Rows from block 3, named by matrix and row number. Rows with one number belong to one attention dimension. Each number is 128 + 32 x the weight over the matrix's rms, rounded and kept within 0 to 255. All counts start at 0.
# v: attention value (model.blocks.3.attn.v.weight, 384x384), inputs 96-143
# proj: attention output (model.blocks.3.attn.proj.weight, 384x384, transposed), outputs 96-143
v.107 [161 120 169 128 151 184 197 143 108 101 117 149 151  98 137 126 213  93  91 150 177 112  70  70 177 127 118 117 167 213 100  97 112  58  74 163 136  96 174 119  50  75 134 114 120 130  97 127]
proj.107 [180  89 116 202  73 145 118  88 151 170 139 104  29 101  93 179 117  97 105 112  42 132 158 119 101  57  63 134 161  86 108 150  86 173 153  87 143  98 159 123 114  95 152 145 161 106  90 127]
v.108 [132  69 132 116  96 115 127  85 122 139 116 180 131 121 126  88 120 141  72 108 150 135  92 140 119 159 119 194  79 125 165 126  92  20  99 154 112  96  97  72 104  92 100 139 108 176 138  86]
proj.108 [120 170 172 128 181 163 172 172 143 113 153 109 205 131 103 155 166 104 145 157 152 150 173 178 147  91  88 118 182 172 156 152 163 165 103 154 189 164 140 107 150 153 185 153 159 114 155 139]
v.109 [133 140 131 138 109 127 133  69 161  71  69 126 166 156 175  75 145  90 116 175 140 151  92 109  92 121 140  85 120 124  44 103 150  98 152 124 117 173 109 159 152 105  91  84 101 124 160 177]
proj.109 [ 94  76 137 150 201  79  85 194  75 145 139 201 133  82 132 191 112 198 154  47 116 130 196  74 168 116 119 150 161 169 144 172  61 141 135 151 159  88  96 122 144 175 128  96 145 115  70 138]
v.110 [137 187 123 161  72 162 105 127 117 133 184 170 180 171 139 107 131 138 209  92 155  70 145 115 172  63 118  96  97 127  84  79 125 130 149 224 135 143 160 110 138  98 129  44  93 149 173 171]
proj.110 [127 123 132 131 135 123 150 167 106 136 156 100 107 146 140 160 144  91 115 106 147 117 131 187 158 216 149 134 117 105 130 149 124 118 134 115 112  40 122 183  69 148 105 169 152 127 149  85]
v.111 [137  86 180  84 173 102 218 163 140 134 139 179 138 132 158  97  93  94 129 152 175 152 104 124 111 147 103 122 103 162 106 116 127 137 143  60 104 116 209  94 136 101 106 119 121 127 117 158]
proj.111 [216 100 136  72  98 144  18 142 130 173 148  90  89  93 106 122 142 137 135 110 125  85 120  80  97 169 157 163 147 109 138 142 117 125 136 190 157 148  69 148  68 153 130 132 140 143 129  91]
v.112 [170 102 148 139  90 110 132 117 163 100 132 181 207 112  69 171 114 170 107 170  89 129 159 107 185 126 139 149  87  77 121 126 109 148 112  77  66  87 140  81 170 137 119 162 148 132 185 121]
proj.112 [105 111 156 143 130 123 169 131 150 110 160  85  45 179 180  26 167  88 133 109 109 116 134 138 127 116 116  98  92 122 148 108 138 106 120 115 158 187 138 117  91 135 119 119 136 100  86 112]
v.113 [122 182 107 149 131 122 124 126 155 143 137 120 167  95 114 179 130  86  96  62 177 164 118 142 118 106 122  87  97 106 150 158 155 127 141 107 139 134 142 116 129 157  73 174  96  90 167 155]
proj.113 [121  92 182  93 127 145 172 132 165  82 120 103 202 114 101 141 100  97 207 160  59  95 107  82 173  92 183 187 183 174 135 126  68 102 164 181 149 107 138  87 128 116 157 117 108 131 137 149]
v.114 [208 123 176 138 153 120 121 132 113 116 173 140 171 154 109 158 141  74 107  46 163 120 115 105 132 101  47 122 123 111  77 117 140  89 153  99 134 101 116 145 180 106 119 179 130 144 131  28]
proj.114 [ 93  93 139 176 121 135 221 148 143 173  52 132 155 111  64 133 109 120 137 166 139 120  81 155 117  77 156 133 117 129 169 115  81 153 112 203 176 228 207 108 134 145 139 124 111  90  53 166]
v.115 [140  47  59 154 136 149  93 121 103 146 109 155 156 140  45 131  95 150  98 124 196 159 139 113 115  95  61 141 170 116 107 130  91  68  59 122  79 147  79  54  62 110  49 133 184 152 188 118]
proj.115 [136 117 214  94 150  96 141 200 137 127 158  99 139 100 151 139 184  88  77 126  69 172 118 173 149  87 163 178   5  99 130 145 160 115 166  65 134 154 142 209 119 150 146  73  87 140 154 182]
v.116 [ 90 180  97  49  91 122 112  88 138 143 104  93 174  89 145 188  77 160 138 155  89 101 156 110  91 134 170 143  69 178  98 143 158  94 184 158 123 131  70 154 136 127  88 104 108  78 146 126]
proj.116 [131 111 122 107 163 164 130 127  95 129 144 130 139 122 132  86 190 113 125 109 159 134 134 131 125 159 153 134 197  77 122 127 107 149  86 115 120 124  84 111 113 127 119 157 171 142 122 144]
v.117 [165 167 125 186 146 103  96 112 143 181  91 196  82 127 149  67 127 157 104 101 132 118 187 121 147 104  97 172  99  88 111  96 189 158  77 108  51 114 137 172  91 127 104 139 157 154 104 187]
proj.117 [ 99 147  48  78  39 183 101 126  87 131 148  89 189 127  86 132 121 142  98 148 110 146 137 151  88 129 152  95 131 155 166 129  82 113 154 150 128 103 140  96 138 171 118 186 178  73 202 131]
v.118 [114  55 160 156 148 113 116 127  53 100 175  95 145 136  56 138  86 124  86 164  92 115 143 165 133  73 127 116 159 123 142 101 199 165 106 128  51 152 171  92 160 130 177  90  93 139 100 137]
proj.118 [105 164 175 153  48 140  90 125 160 104 135 139 120 111 206  87 146 151 147  99 174 135 145 127 148 201 134 120  99  51 152 110 159 128 153 109 215  44 102 111 113 125 124 221 155 129 138 129]
v.119 [117 143 137 146 158  93 209 149 101 130  90 176 152 130 127 156  94 145 107 139 110 120  40  89 165  95 215 138 113 104 115 138 146 175 162 160 169 162 115 153 128 107 117 135 132 130  64 111]
proj.119 [168  93 173 161 136 157 133 146 117 136 152 110 152 113  77 132 199 143 106 146 161 137 189 148 125  83  71 100 126 148 183 145 142 110  86 142 119  90 160 152 150 103  72 130 146 146 168 127]
v.120 [143 122 149  58 145 108 146 101 114 101 139 116 106  60 185 115 107 100 114 175  66 130 225 156 156 111 144 119 139 116 185 141 162 179 143  97  30 192 123 133 119 191 144 142 166 127 137 149]
proj.120 [ 96 149 188 181 124 145 165 144 133 136 142 124 170 136 152  98 149 153 140  78 168  99  86 108 148 107 117 142 120 160 128 110  86 144 118 139 177  94  62 137 212 140 108  62  63 107 129  89]
v.121 [114 122 151 120  81  78 158 122 179  62  96 117  92  99 135 146 127 108 110  80  82 102 165 138 109 170 159  50 118 129 101  84 144 146 174 103 111 131 127 141 157 115 120 129  99 170  80 110]
proj.121 [ 65 132 184 132 139 117 116 152 139 128  79 117 130 207 139 162 140 123 177 124 129 103 135 124 135 110 135 127 134 207  64 164 109 115  95 120 118 131 166 105 163 134 135 134 153  40 147 129]
v.122 [ 94 156 187  96 113 153 109 153 125 117 103 156 136 145 145 195 175 124 146 150 112  72 153 125  93 122 158 176 117 156 140 153 158 164 158 149 111 164 186 157 142 134 114 121  26 148  91  34]
proj.122 [146  95 101 131 114 167 105 128 115 124 175 113 136  88 137 124 135 134 142  84 146 205 125 185 148 147 168  84 154 161 172 151 119 102 127 142 123  79 140  93 146 123 123 108 184 146 174 182]
v.123 [121 133 163 164 101  88 144 174 125  74 127 136  96  77 118 117 143 120  57 149 202 158 171 101 129 121  92 117 169 130  85 125 108  70  72 178 114 114 121 144 183 125 146 115 157 156 109 102]
proj.123 [153 157 147  89 151 137 126 158  76 187  96  71 123 133 120 110 127 109 168  73  55 110  98 118 143 160 145 144  95  66 174  78 152 110 157 122  72 101 125 129 101 153  80  73  87  92 159 105]
v.124 [116 105 133 107 134  75 117 128  85 108 101  86 129 114  75 165 133 125 107 125 154  21 117 106 176 109  76  83 134 130 102 131 137 159 146 148 140 120 137 127 132  63  58 128 170 128 113  95]
proj.124 [124 140 156 193 155 170 126 100 135 130  81 141  48 121 159 148 105 180 119 155  69 164 142 149 111 100  85 121 128 175  93 141  95 117 122 110 128 102 176 105 144 131 147 141  54 112 116 122]
v.125 [146  64 116  84  67 144 123  97 138 112 117 176 105  83 114  93 143 131 112 168  86  57 124 131  81 152 124 100 103 102 109 114 114 109 173 153 137 131 123  90 131 187 118 132 114  99 149  94]
proj.125 [ 52 128 107 168 176  87 123 200 202 148 148 109 131 113 170 175 118 132 125 107 153 176 120 146 188  96 132 163  75 128 121  98 117 115 116  86 115 114 158 126 128  78 140 120  95 209 114 101]
v.126 [ 58 114 195 122 127 121  91 121 177 153 188 129 128 184  59  53 145 153 104 122 128 151 116 132  39 140 101 112 120 163 123  90 148 130 150 193 151 107 143 127 127 132 138 148 133 148  68 194]
proj.126 [137 123 101 161 136 132 183 150 127 122  90 191 152  87 120 162 137  78 102 156 134  62 105  59 143  66 182  95 102 114 156 109 165 114 115 148  92 132 156 175  81 128 143 142 117 111 125 108]
v.127 [148  97 122 151  87 110 137 121  74 167 157 157 127 136 109 165  73 137 131 154 121 163 131 176 139  84  99 153 132 148 113 162 152 127 147  95 105 123 117 119 122 169 135 189 171 101 175 106]
proj.127 [ 98 120 139 144 111 162 167 133 152 122 103  70 135 134 154 108 194  74 107  68 146  95  86 123 150 164 155 119 156 179 137  84 148  81 141 110 143  78 135 155 143  77 139  50  88 118  66 153]
v.128 [178  96 139 143 133 129 132 134 103 187 151  76 181 161 186 144  65 170  92 125 164  88 134 103 186 118  47 192 140 195 152 160 118 119 119  95 161 159 112  87 123  90 181 135  85  78 115 121]
proj.128 [132 204  90 131 207 155 107  75 126 118 145 155  90  89  97  92 140  91 132 127 144 140 168  86 101  90 141 132  90 112 169 131 127  92 109 150  76 136 119 109 106  98 147 179 150 105 145 165]
v.129 [113 130 136 133 128 127 169 153 145  79 113 126 141 107 140 150 128 127 129 141 141  92 135 135 130 145 132 142 104 101 146  85 101 104 154 154 167 185 147 142 100 136 101  90  64 118 131 137]
proj.129 [181 134  93 132 151 154 111 116  71 178 117 127 115 166 139 134  78 120  99 124 135 145 109 161 142  80 113 125 118 132 125 165 137 155 166 127 117  92 107  79 168 107 128 183 141 104 106 152]
v.130 [118 118 105  83 111 150 113 106  65 148 148 103 182 204 182 104 142 169  98 147 181 113  48  93 144 148 208 133 142 104 164  77 124 109 123 144 111 124  92  72  82 171 163 158 122 137 140 109]
proj.130 [ 88 123 126 165 155 144 166 122 120 107 116 106  87 123 114 100 130 123 141 168  95 141 127 148 165 120  76 112  98 160 115 132 168 122 110  92 185  66  95 183 136 147 144 129 123 123  69 140]
v.131 [126 141  70 132 124  58 173  86 152 141 100 132 110  95 119 152 129 165 165 121 157 103 145 206 128 110  68 122 151 169  61 118 161 158  92  59 127 151  77 131 130 121 154 163 104  99 105 134]
proj.131 [140 112 136  81 127 176 101 128 142 159 188 111 115 128  75 126 111 155 166 148 121 134 137  95 124 122 146  82 131 150 176 134 101 130 176 152 116 143 199  92 165 166  94 166 124 111 123 115]
v.132 [106  94 113 141 147 191 117 115 167 109 129 105 145 102 113 109 116 118 110 133 132 135  80 139 115  49  97 176 126 120 110 142 139 133 128 164 204 167  59 124 140 108  63  83 169  99 100 128]
proj.132 [118 121 169 155 119 113  87 147 119 165 146 166  89 132 172 155 159 115 134 161 158 164 153 108 124 154 134 118 125 112 114  50 112  84 151  86 119  94 127 147  88 150 193 140 135 165 111 128]
v.133 [112 105 160  97 132 102 121 128 109 130  81 152 147 124 137 105 113 113 125  97 153 109 127 116 123 168 113 106 121 144 144 139 155  66 122 166  84  87 109  80  99 120 124  50 173  97 123  90]
proj.133 [147 151  74 103  70 112 184 149 110 111 157 137 133  95 101 130 145 114 109 128 135 186 132 158 127 123 109  92 148  67 105 151 120 205  98 144 144 139 156 146 148 178 143 133 114 170 158 119]
v.134 [129 151  93 119  90 130 128 126 141  91  79 120 138 132 127 113 186 110 112 140 110 155 127 160  74 126 144 119 107  87 103 189 138 131 131 126 135  87 125 208  75 154 123 104 110 142  74 195]
proj.134 [ 93 111 137  44 120 102 187 128 114 140 189  92 158 166 112 141 134 105 135 116 104 100  92 151 153 137 168  80 174 104 127 103 138 122 126 172 147 163 131 156 137 101  73 153 170 164 155 105]
v.135 [152 136 124 105 156 190 156 113 122 122 141 110 112 153  94 152 118 126  80  92 105 104 165 108 144 164 133  91 152 115 132 139 164 172 158 135 170 132 117 112 105 140 187 125 109 150 160 166]
proj.135 [142 126 130 113 106 122 108 173  95 136 112 111 149 130 151 130  96 149 152 160  84 130  91 133  86 111 157  94  65 160 146 138 119  96  72 150 100 129 153 116 139 129  97 165 106  99 129  73]
v.136 [ 56 134 101 153 201  70  90 130 171 122 110 145 124 113 157  82 121  96 120 108  59 178 174 130 121 148 149 112 104 103 155 203  72 174 146 156 135 141 110 188 139 171  67 117 128 165 111 115]
proj.136 [111  84 147 123  98 150 123 144 104 111  91 149 143 139 131 108 185  95 137 161 167 129 122  87 132 140  88 117 144 105 101  99 170 131 130 106 159  75 104  82 134 169 152 121 154  90 176 116]
v.137 [158 173  97 159 135 181 131 139  42 105  79 157  85 158  91 187 165 133  78 103 145 144  85  57 128 142 163 141 119  83 150 125  85 104 110 163 147 121 182 196 130 113 147 112 162 180  90 175]
proj.137 [ 87  90 140 162 141  90 159  89 147 135 196 117 207 153 189 114 144 109 154 193 140 133 115 180 130 154 126 147 163 138 114 169 150  95 139 147 123 114  95 163 111 103 123 152 118 120 136 145]
v.138 [184 156 154  69  81 108 176  95  76 139 154  35  96 117 130 163 131 167 101 119 182 145 114 102 181 197 106 168 119 165 117  88 108  34  90 164 113 169  86 119 184 152 173 136 117  98 189  88]
proj.138 [127 142  74 134 194  90  79  66  69 174 153 140 118 114 136 117 110 125 187 125  96  47  97 131  77 121 127 177 166 136 133 163 123 115 172 115 142  56 197 159 115  99 153 151 124  91  89 171]
v.139 [ 72 132 107 158 184 149 171 108 132 116 111 145 149 135  98  53 126 117 122 161 128  87 144 125 155 124 173 122  88 105 175  81 165 155 126 113 127  93  72 116 106 111 142 102 115 105  76 128]
proj.139 [144 100 113 155  60  93 105 164 123 151 136 140  73 150 159 144 103 148 120 102 117 178  82 127  94 167  90 141 165 159  71 135 141 182 102  85 133 121 143 106 187 130 107 169 154 103 165 106]
v.140 [107 105 166 130 134 110  49 122 141 115 160 126 113 117 132 182  80 120 124 166 145  99  79 129 145  47  42 175 119 150  90  93  91 201 138  89 116 120 127 151 168 157 143 183 170 120 180 164]
proj.140 [126 139 117 117 172 145 138 120 101 183 121 128  83  68  98  84  86 115 141  97 135 166 176  90  96 128 128 126 177 106 162 129  92 141 106 190  97 113 107  82 125  96 122  50 141 145  81  80]
v.141 [131 165 143  84 104 123 116 145 124 141 164 147 117 142 154 113  98 135 167 137 162 155 115  53 118 153 163 145 137 141  81  83  74 211 117 143  68 120 126 127 132 187 150  93 179 112 140 160]
proj.141 [141  84 120 192 193 146 125 141 137 103  69 111  88 148 112 119 124 118  31  99  95  78 152 153 173 127 129  96 118 100 150 134 148  76 133 135 167 109 137 177 129 122  87 118 108 141 122 138]
v.142 [180 179 163  57 124 139  87 171 113 160 157  87 143 107 169 131 168 167 133 144 153 131  93 126 171 108 111 154 103 151 156  99 126  97 109 112 122  95 136 159 112 177 116 121 189 172  63 102]
proj.142 [ 96 106 131 137 144 148 154 102 125 117 139 122  69 145 124 102 125 136 137 123  77 155 105 159  88  97 133 136 150 126 129  99 166 150 100 181 134 110 103  67 126  92 143 119 104  97 176 157]
v.143 [ 98 116 104 108 134  55 114  66 155 134 173 124 140 158  91 126 134 136 150 150 195  82 131 191 180 158 167 154 180 155 171 138 139 100 147 125 157  82  97 104 142 126 174 134 107  71  99  76]
proj.143 [145  68 103 127 121 188 118 118 121  91 136 115  67 147 121  87 133 122 111 139  77 133 143 185  68 152 120 112 106 169  73  98 128 160 125 136  92 174 175 109 105 196 145 162 174 148 129  89]
v.144 [ 85 161 137 123  95 100 201  74 132 164 110 106  77 145  79 146  93 122  75 107 150  40 116 182 147 149 147 112 177 164 120 133 208 147 125  58 100  73 124 107 174 146  96 140 149 122 101 134]
proj.144 [199 129 133 135  90 165  80 119  56 147 149 167 133 144 167 104 115 189 133 159 128 200 118 118 154 119 132 130 146 203 107 139 118 138 123 197 121 135 122 167  76 122 193  65  98 153 157 100]
v.145 [150 157  93 107 103 193 118 123  83 101 122 196 167 118 130  83 170  41 128 174  87 156 176 158 125  73 120 143 153  97 140 102 131 156 147 164 106 138 183 104 100 127 114 145  70 120 121 114]
proj.145 [139 113 132 141 122  91 119 198 185 149 106  61  92  88 117 152 105 186  84 116 165 116 111  78 107 159 124 144 115 123 114 109 153 152 150 120 179 148  65 131 127 173  94 154 169 176 101 171]
v.146 [137 107 158 115 116  76 150 104 126 118 141 128 147  89 150 177 148 110 152  97 113 130 183 174 122 126  96 110 135 130 131 139 125 165 108 116 133 128 165 171 140 163  85 152 116 132  96 146]
proj.146 [127 133 121 123 148 189 129 154 123 164  91  96 165 141  81  93  95 118 108 127  97 120 119  99 138 110 129 159 122  94 165  67 136  88 126 134 170 152 116  37 116 131  85  91 121 139 133 128]
v.147 [126 117  63 172 124 124 127 182  73 114 148  93 139 115 143 155 109  95  96 104 162 166 140  94  92 154 127  86 154  95 162 125  74 122 160 170  85  99 108 195  91 125  92 132 135 152 145 112]
proj.147 [143 151 207 137 129 142 112 124 143 156 117 154 125  90 170  81 137  75 157 142  89 128 148 162 129 129 108 160 104 134  93 130 158 152 126 101 101 139 136  90 130 158 109 108 153 110 120 184]
v.148 [132 122  84 121 144 118  68 117  88 184 165 137 131 114  65  79 119 122 100 127  73 109 141  56 144 203 169 117  86 117 137 146 100 156  93  80 131  63 127  89 115 139 116 125 168 167  99 114]
proj.148 [150 123 158 144  47  97 159 109 101  88  53 102 123 186 167 131 122 111 109 124 149 152 135 185 108 125  84  98 121 130 122 134 159 117 174 144 136 136 144 157 161 188 125 119 139 119 151 148]
v.149 [110  94 156 124 115 133 122  86  73 153 130 123 110  96 131 147  74 123 120 173 185 176 141  90 131 191  96 128  95 102 180  81  96 164 118 127 123 142 110 150 151 114 116 121 156 124 128 159]
proj.149 [136 116  70 124 147 136 137  87 167 100 137 149 118 140 118 141 164 119 118 133  90 103 125 147 130 130 143 111 164 151 107 178 143 122 134 110 107 130 133 109  90 155 126 172  85 136 170 147]
v.150 [137 147 122 113 128 125  94  86  62 149 120  97 154 133 134 181  98 147  78 147 168 126  76  82 146 116 109 154 179 106 110 136  78 111 193 184 164  91 104 180 102 100 134 116 137 135 120 120]
proj.150 [130  98 134 130 154 129 152 128 152 151 138 132  93  85 157 167 150 101 197 127  90 156 144  85 110 116 101 145  86 144 195 127 165  53 127  95 121 172 110 139 131 155 155 101 169 108 160 156]
v.151 [135  80  99 172 131  84  85 168 120 125 123  69 145 160  93 141 124 153 142 120 121 123 123 130 125 137 157 128 157 122 179 131 173  98 122 138 128 130 147 105 174 147  98 144  46  96 163 144]
proj.151 [ 84 133 119 163 121 161 178 116 179 126 108 163 146 154 118  95 105 142  86 129 115 100  61  89 130  96 114 138 120 114  93 147 108 138 112  87 143 141  98 103 143 112 169  88 136 136 133 111]
v.152 [111 166 135 164  88  97 192 159 149  91 101 155 123  65  91  56 110 165 138 159 103  87 194 157 114 131 129 150 156 115 119 141 132 122  98 128 166 118 145 143  89 126 121 112 163 194 162  93]
proj.152 [124 116  90 122 120 214  61 169  71 168  56 124 109 152 110 167 165 135 104  84 110 165  73 125 155 124 115 123 156  61 156 123 146 156 153 118 128 132 122 143 146 128 105 172 131  88  84 180]
v.153 [149 171 128 136  75 115 116 156 148 126 122 166 176 113 157 129 214 104 193 135 152 134 126 178  96 102 109 126  84 150 185 123  93 131  98 168  59 142 153 146  74 140 106 106 142 142 113 140]
proj.153 [138 112 197 124 172 123 153 131  91 137 114 125 114 124  85 158 107 136  65 164 124 179 126 106 157 148 141 134 150  80  93 133 116 143 144 160 172  76 160  83 125  94 126 114 138 147 192 143]
v.154 [ 83 135 113  96 103 170 143 133 128 149 188  89 157 138  94 172 136 100 149 137 132 164  74 121 156 101 120 171  95 127  98 139 144 135 141  82 117  89  91 123 113  93 182 117 177  97  88  96]
proj.154 [136 133 108 143 203 123 138 132 165  92  57 125 136 126 210 106  81 151 113 118 190 148 133  92 132 165 127 119 122 118 138  93  94  57 117 129 153 204 189 135 129 136  98 142 133 175 151 161]
v.155 [144 137 114 104 187  72 130 135  80 152  95 145 134 163 168 130 142  74 103  78 131  76 111  94 136 150 172 124  98 124 108 122 119  67 159 106 140 161 118 130 157 141 144 155  98 136 122 166]
proj.155 [137 102  88 183  64 136 151 145 127 105 100 131 101 160  69 136 169 185  74 147 123 140 165  90 137 130 108 116 138 144 129 151  82 101 103 119 125 117 165 110 136 150 169 138 159 108 124 128]
v.156 [117  96 162 174 128 129 127 183 126 148 120 153 101 146 141  99 169  92 111  91  85 127 129  47  92 150 199 121 149 159 102 135  76 119 113 153 137 162 146 188 159 107  70 108 143 227 113 115]
proj.156 [ 83 160 103 170 130 164 147 152  88  95 128 148 170 150 144 135 115 150 148 160 138 122 129 163 198 123  71 123 116 117 151 151 152 101 120  82 148 147  64 113 117 135 119  98 108  86 170 143]
v.157 [ 89 106 147  90 147 158 136 154 102  91 134 149 169  52  62 111 137  95  98  90 164 132 233  82 120 117 141 130 125  90  98 148 137 151 174 160 129 143 133 113 175  32 136  98  84 108 123 153]
proj.157 [115 121  56 155  77  93 143 162 138 117 113 113 103 176 164 125 161 182 130 111  71 129  90 147 151 119 113 111 159 125 121 113 118 143 122  86 139 125 125 186 160 161  65 181 120 157 145 110]
v.158 [130 146 102 107 135 108 109  82 174 126  94  90  98  74  90 210 115 118 115 213 177 143 132 161 152 209 129 100 113 121 140  91 100 142 185  75 116 147 175 103 112 186 184 111 112 130 158 156]
proj.158 [121 121 126  89 129  97 170 174 132  92 129 157 141 141 103 124 179 157 147 107 128 146 142 145  47 114 140 173 152 132 123 139 174 187  50 168 118  80 132  99 149  88  50 207 111 144 121 109]
v.159 [ 99 132 125 121 120 169 106 199 128  49 160 170 143 147  92 102 174 204 126 126  92 101  55  80 176 132  71 127 122 147 116 186 137 115 127 160 121 132 153 127 149 131 131  44 144 133 146 110]
proj.159 [109 147 124 158 131  81 135  74 122 154  93 102 111 119 101 146  57 130 115 153 170 165 158 156  65 108 134  92 134  98  81 120 123 116 169 130 154 103 100 168 101 112 134 164 127 135 136 122]
v.160 [166 116  98 160 126 164 146 123  96 101 136 133 149  68 115 126 130 153 197  94  95 144 129  94 160 120 121  68 128 127 122 146 143 167 136  88  92 133 127  79  88 160 130 130 150 132  90  84]
proj.160 [ 88 154 126 114 132 101 124 139 149 109 138 144 133 206  96  96 120 137 125 153 168  82 134 161  97 117 156 151 143 160  95 129 160 109 129 129 138  77 174 167 148 119 157 172  82  96 173 161]
v.161 [140 122 125 100 135 159  68 131  85 171 162 128 178  62 158 131 120 116 155 114 186 116 140 154 144 169 101 209 100 152 142 147  74  76 117 158 108 131 120  89  60 134 144 162 167 163 111  93]
proj.161 [143 118 109 187 147  79 133 107 101 110 134 108 147 150  44 150 145 165 147  96  81 133 138  94 110 101 118  64 142 157 141 125 147 119 165 117 143 119 136 150 135 148 145 171  80 119 105 186]
v.162 [106 152 125  93 145 158 144 161 102 176 167 145 135 198 141 142 111 162  23 122 102 167 149 162 141 124 102 151 114  87 152 157 173 112  21 130 170 163 142 118  75  89 123 132 141  87 135 143]
proj.162 [132  88 203 178 130 102  89  94 127 108 134  89 135 107 119 111 107 155 199  88 117 105 134 153 144 139 134 142 151 128 148 131  80 136 194 167 105  79  99 144  89 158 112 123 133 162 184 167]
v.163 [139  76 206  88 137 133  94  75 106 151 156  13  80 102  63 138 164 188 115 113 144 171 110  83 153 159 173 244 141 154 106 124 122  83 139  97 159 109 134 134 129  44 133  95 123 119  99 138]
proj.163 [ 87 200 127 143 148  95 134 118 155 174 123 181 130 119 194 149 111  85 138 125 135 136 129 215 123 117 121 117  57 106 160 163 112 107  67 185 101 126  89  98  79 191 120 161  80 116 155 116]
v.164 [111  82 152 136  52 118 129 114 132  95 102 128  87 160 138 142  97 106 109 162 120 153 171 114 116 135 128 149 151 125 122 169  74 145 100 118 137  94 115 143 111 101  63 123 101 110 133 169]
proj.164 [113 146 131 140 224 110 130 129 129 174 159 116 133  97 125 103 139 136 106  70 125 150 122 155 169 129 131 111 100 138 142 147 180 110 143 170 132 156 145 145 156 130 156 153 144 100 172 137]
v.165 [126 128 195 119 136 103 216 174 151  67  37 143  65 103 152 115 106  74 114  66 173 114 109  88 164  83 117  99  95 129 153  78  80  82 154  99 129  85 148 182 160 179 168 148 149 131 143  75]
proj.165 [115  88  63 118 110 135 104  75  92 220 143 119 137 146 174 155 163 133 117 134  84 141 162 170 105 177 133 147 168  60  93 165 163 144  61 144 123 125  66 109  95  69 121  74 154 140 145 208]
v.166 [131 136 183 148 108 129 102  99 133 165 119 173 116 108 132  47 179 149 158 171 142 113  96  97 171 103 155 162 102 161 139  90  89 158 157 108 144 145  99 128  99 146 131 133  83 140 105 110]
proj.166 [131 173  49 135 128 142 193 154 155 102  98 157 162 141 127 180 113  98 103  95 122 162 128 159  93 129 115 161 160  95 133 137 126  66 124 133 114 134 144 108 138 115 164 176 176 160 115 126]
v.167 [126 237 158  94 114 132 141 132 195 163 110  65 118 149 156 115 133 104 126  97 141 191 145 115  55 113 159 159 112 123 120 154  86 150 111 201 125 173 153 178 108  95 127  63 138 156 183 180]
proj.167 [100  80 129 127 137  96 138 156 113  95 160 169 127 100 143 149 137 109 132 156 126  96 105 129 133 217 141 126 147  72 131 143 170  89 137  84 198 128 163 111 133 153 135 139 152  70 128 132]
v.168 [169 121 122 121 121 172 113 121  92 138 138 129 146 133 120 158 175 134 155 119  91 145 122  99 104 107 196 107 146 121 130 126 154 111 159 119  80 161 123 119  64 125 155 137 140 135 122 142]
proj.168 [ 99 161 110 155 109 121 120 120 145 147 111 157 133 194 104 135 124 125 134 156 151 100  77 166 126 144 113 143  80 139 114 127 133  75 128 132 133  89 130 167  77 158 165 181  61 120 120 107]
v.169 [113 146 154 122 126  92 144 138 128 148 121  71 172 174 114 174  91 144 110 135  95  95 151 130 148  93 113  80 126 127 112 107 188 108 147  98  93 129 106 106  87 102 159 137 186 166 140  95]
proj.169 [190 130  48 131 148 211 110 135 108 149 123 150  45  65  97 125 145 115 114 150 154 140 106 144 105 104 106  97  88 122 122 169  84 178 105 117 146  93 127 141 182 113 123 144  71 102 154 130]
v.170 [ 83  84 159  96 103 133 131 108 114  97 105 142 146 112 124  48 154 111 128 136  47 127 139  99  87  99 184 134  65  85 117  55 170 114 104 126  87 138 133  92 113 134 138 122 118  94 149 106]
proj.170 [139 105 104 149 119 155  91 157 132 112 139  76  61 161  91 136  99 105  81  73 149 137 146  88 143 130 132 144 145  94 136 121 153 133 130  99 140 142 119 191 143 126 106 112 183 139 110 172]
v.171 [109 122 106 116  78 163 150 118 129  83  97 203 145 106 140  90 150 149 132  68  87 113 139 188  61 154 121  79 177 120 116 103  78  62  96 133 143 218 123 124 109 130  85 120 154  97 167 129]
proj.171 [130 138 149 157 132 106 109 184 183 163 159  86 116 173 113 128 123  97 146 158 161 105 100  76 146 141 119 180  95  80 132 120 108 194 142 151 154  64 114 131 193 108 159 145 151 132 157 141]
v.172 [148  81 104 132  98 153 136  92  68 165 159 109 189 157  89  71 169  91 169 124 145 115  85 125  92 136  95 135 104 174 184 131 115  94 160 127 125 162 118  94  45 117 142 175 136 139 132 105]
proj.172 [ 81 154  92 178 136  70 134 127 150 101 121 159  96  92  81 155  88 177 113 160 168 181 183 128 122 126  73 165 150 125  95 155 132 137 118 112 119  64 129 104 131 152 159 162 117 160 121  49]
v.173 [195 156 121 136 146 125 118 106 181 182 137 107 114 149  79  80 126 114 154 127 129 185 117 149 143 176 127 168 159 125  77 129 172 148 115 117  91 100 138 161 218  82 120 102 113 132  98 130]
proj.173 [102 114 163 147 139 128 163 140 112  98 155 117 136 108 177 163 130 166  69 122 108 147 172 148 109  79 111  77 118 140 154 129  93 132 139 115 133 112  78  62  39 155 124 139 102  80 150 121]
v.174 [165 102 129 110 109 112  67 137 111 101 153  78 116  52  83 157 108 198 177 189 121 141 130 129 165 138 182 197 120 168 137 140 172 113  84  90 101 129 146 155 109 145 107 126 110  80  78  88]
proj.174 [132 119 135  75 133 198 124 141 147 189  88 150 134 161 162 153 134 100  98 114 138 109 194 149 111 101 125 124 132 116 163 132 101 143 149 207 157 154 149  87 142 114  92 118 114 120 187 201]
v.175 [ 95 145 133  83 152 131 133 121 184  75 150 148  93  97 126 148 106 114 171 127 150 119 157 150 118  99 159  87 147 141 166 130  93 112 149 128 162 110  56 104 155 125 144 133 115 143 119  44]
proj.175 [153  99 116 113  70 116 162 104 134 159 157 125 148 127 146 165 140 132 106 111 102 173 118 133  98 131 130 144  98 102  85 109 155 166 129  98  80 137 195 103  77 183 120 177 153  82 112 123]